config.yaml
train_examples: 26041
gain_aug_db: 10
residual_init: "zero_last"
nesterov: false
orthogonalizer: "newton_schulz_5"
Rows from block 12, named by matrix and row number. Rows with one number belong to one channel. Each number is 500 + 50 x the weight over its row's rms, rounded and kept within 0 to 999. All counts start at 0. Numbers have three digits each. After the name is the row's rms in percent of the matrix's.
# convs1: first pointwise conv (model.blocks.12.convs.1.weight, 288x288x1), inputs 96-191
# convs3: second pointwise conv (model.blocks.12.convs.3.weight, 288x288x1, transposed), outputs 96-191
convs1.86 092:497547544522595530530558542481425568510482480396547440545558498511535549495530369485509579587503574576493516423441531522507545526486556530504551549497566447521488465490536570488580492442442583558426543558536486371529447474468387420572498434458431520531534478610446427488611579550480489509
convs1.87 099:461501474423432592526424461477531466454456530470501417477470490525556509507505596508439528557468574523554519520507519515594434472503442490506523547563522537493503505470451478472533496530451565551510530514535401446520537486499527516415498548429515492583582512467518542473472542526392507480
convs1.88 108:587500524547413508439527498511472563513448393499487488386542561520513446457521516484477519524551399489421565532397560356468614520471474561513526530564505392522566490545523609445536516466432530474566421551497491520465559477513543466482553517560492499506525537567456493420491462513517593497
convs1.89 087:476508488488487515498508541447520450522515457554524528530595551537519476474487479507581563541523439505502475491454469467523530514499545550527380479477438525461473482589475428467477415496588433385482518484403495562502508543526487555435512509445403480529540541425492496528505511497580552459
convs1.90 099:443477430456485472440564532490452502468505469377522516491472458584442531580480494509564555539469548361520435529501563558523543539461612526501600477506504507504547503548447544516566467519668469526548565525513517524462501455553574545465421543523418426532595497451457444595420511453499491543
convs1.91 101:541546454521586494534479571440516472585483494464474515506482503479555496448562552501571493458570658444448544491469522493526482444510445515546475582490570450577570519516480494589557545543539546491520510442543426570518458587629497505423583558540558450515551537528478577502488536392528508632
convs1.92 107:540526544524561599430444470444495596440560475455534530511437488567576532493354446471547510470508465457524577398394471550529497556469572531485523494581531518542449525426483472535481543462519532593525469477556477499460517514492475432516536466539419476556437478528483479444533452509435435560
convs1.93 105:520491496500501443560523568545492479554539525415508528469527503612503474502533457430503542474467515512525565518398453503498484558573557401474504610477524574496451452498451562514526507608558614462471410517481588482465517630544585551610531388522415644514483465478548567539505543481390522561
convs1.94 104:514553519525514495486507434378454528503577449510545598533558546511339477556553520525524602405404537485483464522412511505487494496475498548410452483460520487441534512539527575424550533571506470501474574416450450528387502574446443514562485470401545531483480445505452540453465485440446502540
convs1.95 104:536520500461537489546470530428522476581477424460492515479579526405555535413492538415528539525484406494428454464462536511408580449624448505505554467511472426631470446484552489489422496529545437510434494496470497541518499464409479520490529521523511381435487451503526521510511405560527348488
convs1.96 094:449473535522533502525478568570450533454475508403514549532308431575486415460499546475461442485413531580559545457487476600416468653509495526632488564505490496493403488559422527511513507617550435485450486494497489497425533510542567517513625467638460494423514433507503479521606534450481386587
convs1.97 099:467448499547396510535570567587495428352567508524452506525483528478471544473465425565532556564577523548568467452608481529522468435525436579517350471527545490443469496465576560507483475430543506472552575507483616514478426477517570479562429522551341449382501445544460561485528546505488503554
convs1.98 104:520469568517416499483598374510472522496478636514506513484514445506445508437569488549473456488582496478462537423507533588473395560452488475513477550493484490494597480518521472468475465486507534427595509521532508558509494502404407528433482423514534540511527548485523533478545412495504471522
convs1.99 107:432446496524457489514504530557505597598506519505546457530437524499495433383481469552470493452452505461490540571356553471495437540512604508501457469487441595468557463437499511484569487492471561524360556440463442507462459483487562526546530479466596411494434523465516481476549488455517488485
convs1.100 110:564537559530629502479651492465478571476484422386510442486545502489478550506482524481560441414547485460511524499424502494475510574517486472510508516476444482425480497530522469416502543473518504524585504562556464529559583546528590552521461487470571419576507493430542522536515452452600463528
convs1.101 108:496533512509461502505466566453460531503543468479502495507420490412419478524579501465545464542513483523455468422523475590484566424414453487525607518436516561510548438479473353564541565496539572514482493584475445563488430534551381565462465559542457535540516452430469447429556501486598440529
convs1.102 103:469516501526457500468545411388492572535464489457532450499536556591529539506574552441511553542506464405556435475486492511508451594407527512477577455545528471458376590469504496507422470470504483477518521515498542457571407503478511531495444475547547514519381494518481515592528575587386506462
convs1.103 094:468401519500461487510594479448491457552419456613602546387578442566550502455500569434456507536503552505451505522558507503487580456464478594521469536453504529404563496599551541520511431440499528502446527432530561510573528480414525436468495459522515565471449580567490493489507499471433555597
convs1.104 095:474499390516424428493506523544572479467520564540515495492488502516445566486398569524469512572484449640567518458443463482500637546404460387528604541643581569491506522553484553449479509431482527532502502531476474552549569602459481489528560577558541577467498520515579444473536537532469431521
convs1.105 093:501581480495470526418578476488467524495589572575546570557438542454498470467617460527417523522472472512444507522548520522476538476472560427561516525425486448561494544460510460488417573573429446502502520542495535417535524527459511492452516526492491555478456515458449409507554628618558490407
convs1.106 106:458495499436474504490462610556426453452521489491489529469501459482503574484439478500458571396462404514418505566498485540494404472426487545520535526489519529468482512501493426474466461423442448565630442454575540451448442493477501524513489528515495363480489654580489402420436443556525454481
convs1.107 101:557463568495504386511619551454523531496520457596507522504482440517585463480452523472519456565496588388475502491550492474458530492475464507536467431415476555519448588450533513457518504539482486533533476465463550488494498537508512483534518514547515490471485518533430510468423555506534559518
convs1.108 101:504570449504434533414456491421530505459548535431538530430455614517506425528525504646522417431506512444507393524414539539523424515416532543509519547516488474486507511487465468470475489525560585506502481474551479472523551532580652502569481534449490529487467461458486423493542504479553523449
convs1.109 102:572438480489445555482561482506449474545371461430539461317500480488533503510497586507487430452519461467478516560481439573473399451471453525474472574411516496479496501635451490442493513490473512540503459491569444580530514506493528560520446501491398468490429448532462537504450503444457500494
convs1.110 101:413564440455523457453607482464531512496623517443386449492512498487465442452576527478491597495406396500527575548509381514492518506596503441442539438433459568454431468549448495564600438370551503570443482489487427480565510496561563495454483451523505499421530468506499465479520458473493530477
convs1.111 108:497484414499506524464482496404469573539595472486495518381541498461514522442444523471577474574561467403482465411587575434479509621373478543484396471422517592512515472489535479509532530540520396419519476522515616531472552542566558532502469514500447472530455485611520487533514514501561543537
convs1.112 096:547595404419533574504455510531509454498486503507486558531536432429479590507477533551486471591494430424437514488528479389444459564474549455443441576493429476516443477531489509495520507474503434404444524473532512571427512406456503515493416507568526480504585456566444451612492506521516543549
convs1.113 103:520522372503456542552490396453497548512453456487508543490573503546521536538458494501576500492468532534486353582513461465504446563486469531517466467429631437460510415398485582484528488530451510401514565546481424503525477535535531545419515429521498488529424503528516496547413507535492606519
convs1.114 099:476556481452505409579464538447523435521435499571540485556508526534485387543486538464458492493486552490439432465565515409494585560505497421561607491441545490518529493566467566560583503467544503407479444459488375481413477583494431473425519505535524449551514493509496495501403555565483535514
convs1.115 101:499456383487591518522617576477431490497520503527530551515530511572553578497443508529467478536442529560481498566592578463456472489508522544544505528508567524452430508579508479475481571510522500383551554628434530515472546506486449493494580531314529497472474531483460448490538512515475407482
convs1.116 096:567483383418527522447500459547551506500528442536429452455567544602553518482562607535524528574489491540549534463508501453412475530408520466555489582457500547615479489525511483503490496440439509493445410388541464545504449551615479469295487462442567496515480508465483579524513479417534502433
convs1.117 096:455549581558385445489500448404516392490516531418472579537414562473504439467546500514477501512520519529433480494486520500516485533472470566411536450569551506522366492512521470477504537535500545486499371504508510526555405544499476568546528432443485580496531502485501459525501429513514595508
convs1.118 104:566443512505587605526456534457491523547606506571553540521545440580509455508523475529525410488612585550442405526469483505497472487526538600491561496384525504530507605451427543461409526502543572572498499549503545512469524496538413561480438506501479487488532532489474490517514516484514528549
convs1.119 103:551462453503399590483548515505548505552446526402366465482624483453486545483436496482456491569454487499516543480558442558478443535465570546423589510465621486544438415479500497476423518430416579576518481587511473522496468421475491588524469468538498472546553478478512538502486427488521484428
convs1.120 092:561534536345577436497554455536485499473455451485547463515520472584467545543486509524439572454507480498614445491524527527540494403592506555554490589522539479499461521470586579506559436438475474525511512483487478463539486360360428477485484577442491379502488482530541551503445515396556539506
convs1.121 091:567517443375512609633562500533532533520489412537496538500513436564569483502512547432478491491484498513477518438495443553494455492498603513692483466424379506506513516549496453467477520534574396474483507549449455501545511397364468424540549469429513442486470541382514410594485371484512493513
convs1.122 109:470520445513524511505607514519420513544331524461494490449464608501521454536547490518447494521426478519505449525588563528482484467448545480454521522507402462559360534508511518476530580520550422562523449552440452438556482466492533584587626443575598521483523480484505464534451536528518519625
convs1.123 105:497454543522567505548436464488539448461504468492500513551466528427525381465559509442445498421448538473517462369525624532456467425552556520477500453445513521537524416423415469462537514487483500632443535462530491437493546575548588478524546580500460504456425581469537368445468486389502486401
convs1.124 089:550542595509513525591405580451499469549460532460496505558513604515464508462564499500502479478479538508552512460504507428542498468531430477500489435564548442586548541552531535534434429499506504490599546491572477520570535550498494550516478512535441469522451479451468434456488455486523469455
convs1.125 098:524594548424489466511462410500487523493405438486511484482534518477582536417468450510535505420625456537488569456461433545525461597581538571543428541481399476446486481537526468534576504475440573430521491535541535372554486342440453515464442494504533500445658451488468445550429449533610473399
convs1.126 098:488379496590456589413532317509528462441488466511514519439492461586434491480483572548515502536517548521498606478453444506497524503498469468398475452498490471429520508554513497421473466566574529493509537461535548533529475526524537491463491396544502546537482455511528539495449474415475525447
convs1.127 095:458488486412514525573379498497481485494473513500552468553357527363519555519493514459469547464550572540556483465453465430506570500478427509537576477612546510453529405538471568521427489451517545466560556377485570480543532404513435496519485511460554570426520599538425519497552450427369602406
convs1.128 102:500551508562502379519582492532516460446398512569433508456501496501575540485474545458397515477535592447402536461567580421495520528448535491534528529502450591530525540489483593530504545500478545594511436457560472475452486594532529630521441521472565450333472554504444490510485498517525489492
convs1.129 093:461516489489536437493546476559621505428458496564490564443449517560537499539446563470529534472544465624496511490524486564542607503462562630406515518465561492462504493511538450517484516466589505491471457447455455403499421589513469533559505443504520557445496520442475467562482492501536581394
convs1.130 091:477486489570466521549537493559506478542539439439543391578528550507485531538474455516484553386423421592538527510582561483584480485456423450556549644579468480579523550516507498485557470547495424496501537466456547495575593477533545450429490504455484485458459569491497397519537558464561565549
convs1.131 096:550511494526501515513510582491430579546571485464532516516535576541495492526493504598498546531511517548602550541467533578466577523536535522462464513575533533519498426461520467437491430547502589610473498554558506610516489539484500592489532478464372455427466491460560523451454467532547509512
convs1.132 096:557528504547507466555465529543538418518470557487379428495528512424446520473519453558499426457480577541469535547474526445470546436400459450497458557491395471531438450513422495503350486486524518531572460437507481484413471498488470466595437519473369489440526519485514593451470409506498411544
convs1.133 089:382583432515493533532492473490554414540468540586536483581495500512468505482502463541469440516477520528509508511527411549474471587563549492502620510519541540482531484572497494496440550476494587585521491478506497488520554503508592437488400502493497541451530541428446498544500485498557528484
convs1.134 105:444407481550406538521436441396446485475521530592448497527519452490566610550585420545494500471449523476493456428454517568338415535510556527585492523547490542504412459487405585445512528480428529498473464597438461544493537548503483459488493475595421400571441513521540592455473566516484584502
convs1.135 108:402581542420441428422461391512565547472469498506525461568562506573476526561419461528524574503566507411457478503588495475498560419541521469449482497491494520499480488478483513498509503434606504518547485536485518519495566616506533555506525522511429546558406480492516410411499498564480539553
convs1.136 100:480529509536467443460550496468536422589443450555543547470469475495525491556465489500416508523524558542397421460460469477443452490521436472466440497539526537563529442505518426475448452425476467520424546487594549508539429509599457491410429407511464480527512545476560448522456507460476460489
convs1.137 096:493511540539545442504545505478460540542528427503558531508388428557556552562567503539503522410548467496637597492504590492489566462452528496537471496374435464468487502531509482439571462496518459455488413471578526511546570562422500518437514598452508448510548516508514373476567489593563612531
convs1.138 109:578462525462499517501567407578519557459498586462512493480554522519485510420533493567596489493482455497535540447558533467517490491481492529525579527376611574545528496486531545499463403407536452456504546430523483559473358442463483470489476482578482535513495530411490508547463446497547506511
convs1.139 097:519509506427505531493525501516477539534542442489539565483505553517490518563604528559525479522550448513504481467440488501360436450503448361495482526482489470543477509439524498532493537505494472492496403439504527529571481507514470569521490622529459546501520453441549508492543535485429448387
convs1.140 104:507512564449405503475535521461492497479498536572596494545494487546415451478493546548515561547484460465463544525457474559426501470458559460510446540440535458582489396399543418489443590510494575486575519434469439492576462569461511468522465499537486454535542449496522421510564555486436521421
convs1.141 095:521400529531548370512442497445479590468534556538464420469411507522591430401487462495487533578507462508468502495540484491574482545419532487547493490476459496498428467459556393467575501560617535500525413499475541417510545523465643478484545542464556489487506593450494485546469529516534438489
convs1.142 105:570474489457548522526538357432466512506482486520397470489492484535501503471491507503483425511428476467487485535567533519474525525460471523477521474526430563504476481425516420512443558495528447539506601424493516446432507508423455476446504470527491529502496527453577493537541538439425382445
convs1.143 106:458531431522528369436471510437505533546472523532393595569514410432487521462505502451415493479510534579421560402512455550564519514454515521391552570459484472525527499505370522491533378417485508567439507498487492422498439475443488512536459566438500405562537469532575412515497501529530587479
convs1.144 094:515622458551405484460512556507520438451552442538553433508504499477431564457509450492529500399406485520646486545520520506465412462531513541507489497375514531500408423468494472474474459595397463424479475406542457570440639503552467518541494497528469576477489462462482430506517484435531562484
convs1.145 110:502553515490419460594568496457474563558433421433451497568465518508537535580503450425528581504480537411479461515495484424489416545605471467473561533537570542487493501549399461531538497459413582389489502465485594521548479471578432475525499496519500445533570435491530489480483480412534483490
convs1.146 105:508519436485496426554451562549544502480518497405581480467502484603554471512548525553513448481513481507474460499541523508556498560549433520471547491557517515528556423488468448595538518509467471493515445415444428480429528537489463527444553493557486514508470533615600455434427522501446514507
convs1.147 098:607434466532483527462536413515516506539521483510585557566481525616485513491457554481523560544438479500598457412495453525572487503487465594515439526506472440499514506463540505418464603476510402461532527630479541447462446467465536458663495504456391505507509482465530588566514431546445532457
convs1.148 103:530537495495463432439471519455491488414515587519509476525506538532510497552546480409479530544472377603446463564368498520467439520487434490433465463476456545537504558537517508432498496470399462484499505404450465462500585522537499599486499439537546536459549453427467442472504480440509532465
convs1.149 091:566574394467563545496519583541484515484533547478479509504470422525574478458530461452537567496528486477593587611559475518498519461469524489524404482500595451631472460508545574497567552602494476559605495456497484459484476499551559569541551489509547486530492446509498578613568591496466477562
convs1.150 089:452558573478620539445575609560547459467517548523499475449490486537510447492447439562539467412493548496502496418555495463495477502495455462585397455417488423542465432457491463501449571574470491440453497501508512496484482500476555450470441438540500472546494557580523485473439536458460505462
convs1.151 105:392491594420482535516552564449603469404501568531500509381502521505505514544574506546565563515552505483441519453589490514537482510557494513402513508454444508452468515478559543584554506510588386467453476537561531544567380510520471497525445531481580481527460485494489467448551495483578533595
convs1.152 093:564415537537569495548506535498441524442515483439499485493509468533517577500494436546518469559533544474495552512578620496504536454599532450552575527486438505438472541481506488539491533494518523481475490490497511537471478517486510519426508523491513560529527427545470534550527387534389509459
convs1.153 104:457504529383513435502471445578470473427573471492494487485434501604562472498456514482475497464541479544509536574513502490473553439418569544526459419486506560511445424566578548535544541535507465524545532541441400482555443488509428507528526502456470537452635440502569496489575526453530404544
convs3.86 088:481487444551453465491503506523390646418556498465387505477465436521471449506514471506494470542440505521536547461504495437467447458498554557499482556545516479553468558481460530505478518584508471562545540475557523498478518464507443529480581532562464503589536539502392516485488662560471519505
convs3.87 100:382460466485490552546492525578470473486613430558494511477444428501524402448486598483449555440378545501506519439439458584454578560535520465495523415493456483526515563482539479539445522489382519556496497455542539522547433482506507502585415507503600464583568467470443524514508583479512462489
convs3.88 104:573459542456607483297506465577474444541564530508474450370558618479536526491461535507497426547539518484501429499459536562572521497490497456422461608472485502575434555593468493444435505575531403459541517484552478478499468476538547518604485530494502469524488474500526459568474474537472479547
convs3.89 091:472473562467449482489510534544472419573461535482508431519471462556516436427407578487488566458401522428500405462508519443547438493585518487573482455538557531588490490493520336538477465440496503543525472555491527511537511583526512546464575535540522446553417515508459439516446484476548460562
convs3.90 104:522455448479459562443470533396518436557477505478521429505505471532513487481597466519555573537490496501556503526515394510476538470432574485458426581445443499389530486558466540474615505538443422477481507461456489501482401455353494539560504504499518559447493482493499395562561532552492498557
convs3.91 093:594463490514523485533543476525449553605469430495584414612448462447502535548503470519421390505519512506401517521473469554458534511496445453466507503475409545539546596529613484421458540500502515505486472565553472516460487423448491530426486641502496524540472557505498534487496440544513445475
convs3.92 114:504591410519496404472497469508503503436465549481540513574444556549487548579582500475486602518527490526497550543407508430524455419431459500456494424425405514486466526510474337494464497679565464442518572441482512532455613535508491548605482622527510565574516540500533527497543475493515485528
convs3.93 100:529449480397496550509566560436443544468500524482521483513474506455511459581503544481517344538460492459452578521474342482495531498441503468554501530470494496486469582503499516459490518460499541511545503456564545491486523555543469453538537661483510459490578590494551545474459483461470411490
convs3.94 104:484430506504545553520459547395586464616533483458418569540527438525466500518425569404458544522580524561412494515478403646465574566490513476497467534505521497553577485563534529547477506514498537443426525587502427455546499497513553428416463523504535404570426446512405565420523540538515520512
convs3.95 099:530571604444426489515496484602538443454446571442494502475551487505494525553520523468485457418485518545427478529520529510572446524438387555587468505534493504511465571565459543519537445557516477510433468435547473428519402510501554480425509640481406470504505430456536526535487419568472548449
convs3.96 094:550455444496534511493543575494545412477466426405501496480548485602553509466573572452461472388589480497486458558463507546531554391478518510442456521493466516553473549475505513603531478546478487473515538561484520443475463504470499528475537540560496654570504524510529585480500477525516456484
convs3.97 098:531491560421576530583506466552418471546506445446461426524493524419457494448473533509519556546592497516555598556497480482555478497544564414486490540525519481467435411540557526538417458449527549512473478582498418538512461450451502583494447408506524534474486540498494429451482541490478553505
convs3.98 106:579573416516467515527512484503557534481467513496453502458513556499502510390476513488563504559522473566541495450513488469498588476513428466553514502508575496427531492516468476520549486485451547527527531569598459600499554520527526512433481508486531462491405573497401542523485536586488414512
convs3.99 103:486508430485571426508506506357528544538526496490446434496521533510531463421531463423506516577486490458592483457403513518506471489630469584565558376434543486500506488389523553498551474538408459537509424430533472508495408563556484560539481515504472526481567532493496443518494484529518360485
convs3.100 105:511540565441516496500459474446515449538429385513492499501566600482502444553567564477479543495521490563529382502549633449547589505573499504568537496492506482566533547478508596562533516516419469501583474438486508456512421483524548470552532515485429491458405495491475428597489455479462527446
convs3.101 101:539472486431468489418475496617566525520513433534424480529497502492464481536460538432533634557449475543401453523456410520516542499518534553521513527494569492518488530412484522475386484480516483467533539446509512476481510483454498508540505416526446551424451447506454506444503485527484444385
convs3.102 106:471525588497520511523422539537529510521529470501497560432579467412452542532566558478512408477471499460510457490479443552495475495567488473479424571463511472491521601381509440581576515607495480481597460454594479548502526508528440523558510445504447520499576474488482576451523469478510530496
convs3.103 095:465414416414446417458447476573447534519563503505554567586497609491524492418445541488470446471579486552535628450525503514530574422569454477561497467523511516541504453539487552489428556484464443462496554454576517504548483523473566387493456387489520487463474491508532492527503386510488502559
convs3.104 100:503443575481484562458508421386493447474447516544466494483488566582581530504497623416566506449427485472557501529422460511541502566503525529504519554507507550580420490559477388529529536545481477526451464522421444476485488511452633536527567420505444468502512530475514488406505488519513357569
convs3.105 098:506563358459437501529502493522564493566600523520562415520535526444545502482500572490456462529477488505518495517566453531434514490535562402498468480379511505541510470557405457512547407417530512499514480471404449547449459474460485574476498468518380484471446457502549484457539500535517418466
convs3.106 101:478425478555450564505506564410341496501494524562567498404500490528504506582568538492472590502506480476647523516610524567500519461588609538471490491411452489533490462446537412437522542546500559541409512555461480450494480517493430572450534430514525398518497534495433426545492480487527505462
convs3.107 097:457475536497501503518508517492415474488461526423449556482527481441497527493591491541561459504533518455442566506490517602504409563483509523472544462481517514565506503560446466522496478527494526499457528615526473465498531511547526492451490480518487539487553582489549616489508488455519430532
convs3.108 101:512474433450513519447497464589397458615513616471472570517471519537535469522491548426442500543478504535400465503477596431498504529559461453536514346455472506465463575494533578486435509556475489494617445440421465604503507534438534446553479489504575442423461447494483543451491419529524527488
convs3.109 103:504436499513546448464468443544394427436506549440475562488528533514453581431437505506539469499418520439443507506483546587503560368445458451495442553507473484469489512427428497486293503503506494544468540533510494507536540489442503461627509601475451612486543597512467515514553451578522451509
convs3.110 100:528396400531467459430529446486573562485492515570475472429555532393463519484442562501498488612519514597501494518500470577549504458580567550429552541439496486577547576428543478471485447545512430631423482508504475520474437448551450570465461531472542512520506597495401378527476502544500456518
convs3.111 103:589500429508410536560468497532521515457475539438403477544481591493493450546506523540531405502469491523486507538599515522504496439538532514438608450408600478541454602535478420504530505532534523552522473398561477487512482431455574425446492411513502596449515493494439595447516480461503521490
convs3.112 097:476623444542377501474545484488440538554561423441535532541538476507490500439472542480535505416554497533431474547516525506495562458455561560488517603437501488428528522457538512503465449528504471541493473624500507489454575465526503565487556474468465556544642522526566403493436499541482553650
convs3.113 105:502417502584550418592480410472532451507480454499493463588493454569496472588522421505572409462566505479527475453554598537519404549509432524466500531537462474548505601391420493534444482535477484469368484533539477581467395570576556407478516537506432422502552542503469549484468488479508510413
convs3.114 102:513430479454491448522469450493496562528518514513516485603387553518564510510473428471515548502527547582568539446530440555440573459485516471473488530453521507422556570615511465565442470439532485514482566450399500477467460511580453429497525513512498455552498489502545591513492554472489519554
convs3.115 101:497576401564440466498464575534554409527486504503453585466482586576544476531403469552505473580523488488561449507473511400480539350576491560506467484519463472484388536467568535433485466459541440477519489490510489563529510529559514486553490465489542525474466475506541675406584490463495496513
convs3.116 101:519534586453477600474561548490589459491427476472495476495482461487463511448393425477470419413497500391532519451561454609397458541456525450530562502502507494563451512576465550514447505449485447539503518452488526497410454498474487431474547516521514484434459583500431446415524516480486417523
convs3.117 098:525511469496479556584484552537533467431484512340512478528538529541507484549430551526571538539444487508498506521497471553397530492472448538494599579496430485496535525530463432435466478593545479517431524571489484475514552488436535478555505525471475453484632516500524410482493513598530456540
convs3.118 096:439556597472459557525507505647560525468498561568542463532500559481499471418487482523512510476506483519471581480450450485514616444610591536497507434571491490468528434506493454524560499493543551534446494376509545428412424484525476540437482429482451567517346551501533504533520490487484496546
convs3.119 102:504491431496516437400485440511441474506470494472421425485493416506532533482497473546482481517493482490566581531359593465568484429532545588388514512591437506468540544491564539508495489537498446482490491482443517424553565468393506463572470483473474513558452484517495523531536533555478391434
convs3.120 094:516530430416495471572497480539447556427499517488486531569524516462560554465446510432499507476462530479409513482510462586492484557514587543561548475413428484511462529507418533482414586551483491636360476470439500502469485488510451393484466441441507525652498528505561607493530493427477499507
convs3.121 099:453544491592470538473505553504519471484569487532548531545677482492507510502589529476510490425557444580447508494553568435574529564506550554540568592399559483451523477512514515485548548515427414466384534534532601527481535469458346580463548465530495466477541470491471476419524544507500485539
convs3.122 105:550509591495490535503469508466502516390435485510618493566483420514493447371500511546511459429452512504490550545443476470617481599487542565452448475545488511496490536511474486437431510469541546524615423509508425618501583492477491453418514503529458502463444414507510508492432612477480545551
convs3.123 100:610419550508456499479517413434572426504517577452493470422496584532483525476477539497532524453468542578551501435554452435488573500537459592431466464504427487480548443407559489548500555442543564487515524628471553562515554464425485481566502673487511504498495431514517452515507501458476497575
convs3.124 089:462555482526587406499527493512554523537592506521498532488499479417497459371439506586482515454500519526555578371565555485503558544498560465472431511536466527483454460509524368489555570443468553466535491430455496496485464468525452573529490490466408448523513486516424444402496508620473533597
convs3.125 102:375500516554522447568478551457483535555490503513502505546535554552541440425461536538477465556530510521426449524558438542610605504546446605531475543413531532416518429544487514582524488500488508506442450473570573475476547398531474482427511439535480396492362489480422540561485573488513550437
convs3.126 096:460412450527501470509555394558491490467466468455498485454576484559556455514540528517558454488455488537597545437492477399416490532477435553528439517603590500483398542597510483455484497396585455461432485447536501491527498499496549400476517540522498579489425477569415496498604544506513540496
convs3.127 094:486467553479567477460505477517512643513531448366468478449560515420469479578546550518598405447518467444461512475467454539623463529476577464498519570459520496488379402438469611522568488478470474530531435462479547452437489512552528485519537507496494490493464516499481548463507413428522436496
convs3.128 105:565571555477532434520500527477489405511433472546494514547495500592439439461536482434457521520458514498544477474495485518414525533533514576518439507489443519506436607533481465502452516417481540371444444594551466452493489438504464524480497494518472522551432399490518542418520464528471469522
convs3.129 097:416573523553512518494511402442526444550504566480453509461474469530515424439537494492484540555565476490515630488519481544458463455498523472557552508594510482438446547523481378551537487449418539520440467455512435513468451431546494514528518454484513502555444467498476544503533486467529531555
convs3.130 095:446524545488577513557480552468432424394414571519443540378420476480544481512501427504486463495534495559539479488554565505501472527443555482537431530481531494501431447385520506373550478436492500500495545462441516431460525432528503487575449519496395411537550468484394547441477488532502485500
convs3.131 096:600503485576574463492528465486516601491432497462502563606426372486465612489510411469582472550494523463542496530439418433509531447429589510468534467507517521399507477521458463471474511472539549518495558488454498577560510439494445420509511485518596587449470583507470419407464468491487518492
convs3.132 098:520489490517526534491450465452510564490490442485491464516472513543491537513489551489469500479467497376500482511502443449460537531489457540473558481434514490507506520473421437476531468391471550414564442415432486490504377615546526451412510497485561529450496566465462533509535548424450515453
convs3.133 095:508394506501497502572537483571527445522486481488546326478447502598488588499444619488516562549464487503505525520451444461572440541518462463487481473544588543504481533476516452510469546474400500562428549419410466540496501503497564468485493518507529510477521422490463434495486397525500443573
convs3.134 091:511438553451649567455430482573556484547557531518547510472545520539452552331538506559461510525504521520522502459513553465541606552458566461452469440594528506542541542523493477547528473530556433486592475499539452446503460524466493527469565472517578365498480478523516450463499540501538479599
convs3.135 102:592575533511491431403513429427493450480481434569521501499506493512502470480532486481508514506533520492548488534617485566491445461567492520591545533473553490506473375629538480491574523574404470540497447508500494383488508443565519460443522506505483529496426501504435417502477502539492499454
convs3.136 100:553489463450452452508521442482541430551442490507514528607567462416522472568573444435436418579462489513450545505481488543450470540505442480560439423507528496550579553544512503519478533495513527527471483439560386383517536475545517579499478520490513384501563478502429490513448437530510530504
convs3.137 099:403498552473439465443451577490514487524477439475522420541433453493518477644604491504555537426470506493506518494575561394581476576408544487521513582486480504500396485473490542458464534559525443431488432592530523625509469483465428567542504460528488487522585519486526624513534509412474560561
convs3.138 100:508486492446479559522476472556564546549503430487441468447553460418491473537521415523552480417547498405605430535438528543389541439414548526533581477504515518454481355485488519501546513564507525580595539470518519520468489557453457502535544467514474455497413508505477484457536574479526452467
convs3.139 099:468425436486581547485470467501554558591576510500517497544496582495485529482489450483454522574526502578553494414422533416497376571506495523521547530498507544580564652471388475416500467455513509495556574546604552492531473506468433512428496542536452541499476580506464495527533513496510407509
convs3.140 097:522558433582450438535501413549610549415522540458527498478477462523475502485559637499501534435395493448470468493491638445497478446443497461489546549487547500566473428506487576561603468636530514547551539466507538483525562487480467474503512587507528515485539441497523492428423504598432523517
convs3.141 097:448478540581567416569535610532590524547528486528517506539549513407422556476526526518453582530419470513537440480482486591527455474499533539494383492486511460426492421571498591579506489476397457436487445462490512541491430456464461482514540567460622512491473473485474498534492478515466424527
convs3.142 108:473494515526574566503508513546510502416479501335398515505438497522524457569545542488490442535527506521468528549560518471534504522513433515531520526453519504446433447387492507537452545533459526477453607425465592430494551539499440432463500446508498551500519558526456485508566493419512612492
convs3.143 111:414505492474497563539510427570497510571476438527551487430451606582494419499487554514544498416420515435488508453542460526544485494464454456512450511484532518506502482620520524440547525477528434497462570596502572457544608456510547538445494366508525502480415547522526429517478459531499624488
convs3.144 094:533457577549604540482502497554532524441400494459543505504444393512522451479469550509477495532534503452469566441408625461429501410513468470475570565481497494486544505548447456510497428529464472558499496479617504500471508480496506539434512539516518383598552451532542508607509444479485541484
convs3.145 108:449537502543478532672510500469501387536581485479487545604477450488493502438489564505470520490443482424528445548471467591502550522453461495499455494466523492564478396461415503509470490540503503499552572583539517497492545612507466569483495601515525586500399456498503536508562511499490504477
convs3.146 095:454485361418466624539540456499585515581530551458527529456541425562496462503555557507517513537571498517535526483554506511538586505510458546555450536445554550418529498503438461476480500495536472463532519552489473566474498524485506552495516438514521417439452655538534492464528530498518485477
convs3.147 098:499493465449520518495499498510524461441517416461570543481563430486479356488518556478519555532420492594474526510582508513490523516429367563506518470595503514359510511432461577471500519631457496555463541486417524531510511491470510537427434551487505485478440628484457537564500451500513484530
convs3.148 108:653498421482507572423490637552608423451417422433510475538462492515550517449520530480537455542530503555530530494511578538414570478408474522464525428581535482407496618430470541466389504466512433523505525506391501505520519491430450507430526473522489580540445516501528489527506445445521546479
convs3.149 091:538498406529494553532484501424534583495576417464525426485549533514561494523475578499519596547504532445541516472548505531377503497570541486549484534486500474475478432532554499438490483558435507470469431550436559396508476500510446431436505491473442471451526462505561538537413486562504511480
convs3.150 091:596564515547530470512502546553461345493503463417445535391504441503468516417551522498513496440547506504520509505520495593494465537472419484484415524440491502406513506525411565531547542466538634462539484522567488491432413512440493515522567471486439491508566366495422479576529475454472558501
convs3.151 101:409513471512523562625505434494506427455560490496464448578528442473512501474593590584553451588569494492493489444506441503593457512426459519513405520541534502424543533589549579532489529504376550487512480558523491420532535522500428475561409446488471431510590572497474430591545521563507543514
convs3.152 100:502520410583473482473479470498580549431598462509420486500476510499464475502456471494497516463539505437444530489559569433358556556521629491471530514478583480398555474502453554479533553469464532568563471481567463541515367412494519501442471460488551492424450464495480474524587560517503476442
convs3.153 104:520467440485590568556476592482581503389500567552544446522586438515508508512500440486485391545392512454427520535466524475567535508553609458451450524498538493445469520480536564508572496582454482472522467342492521434474559506543510511558503502480435450430480497508544475534525402503504399535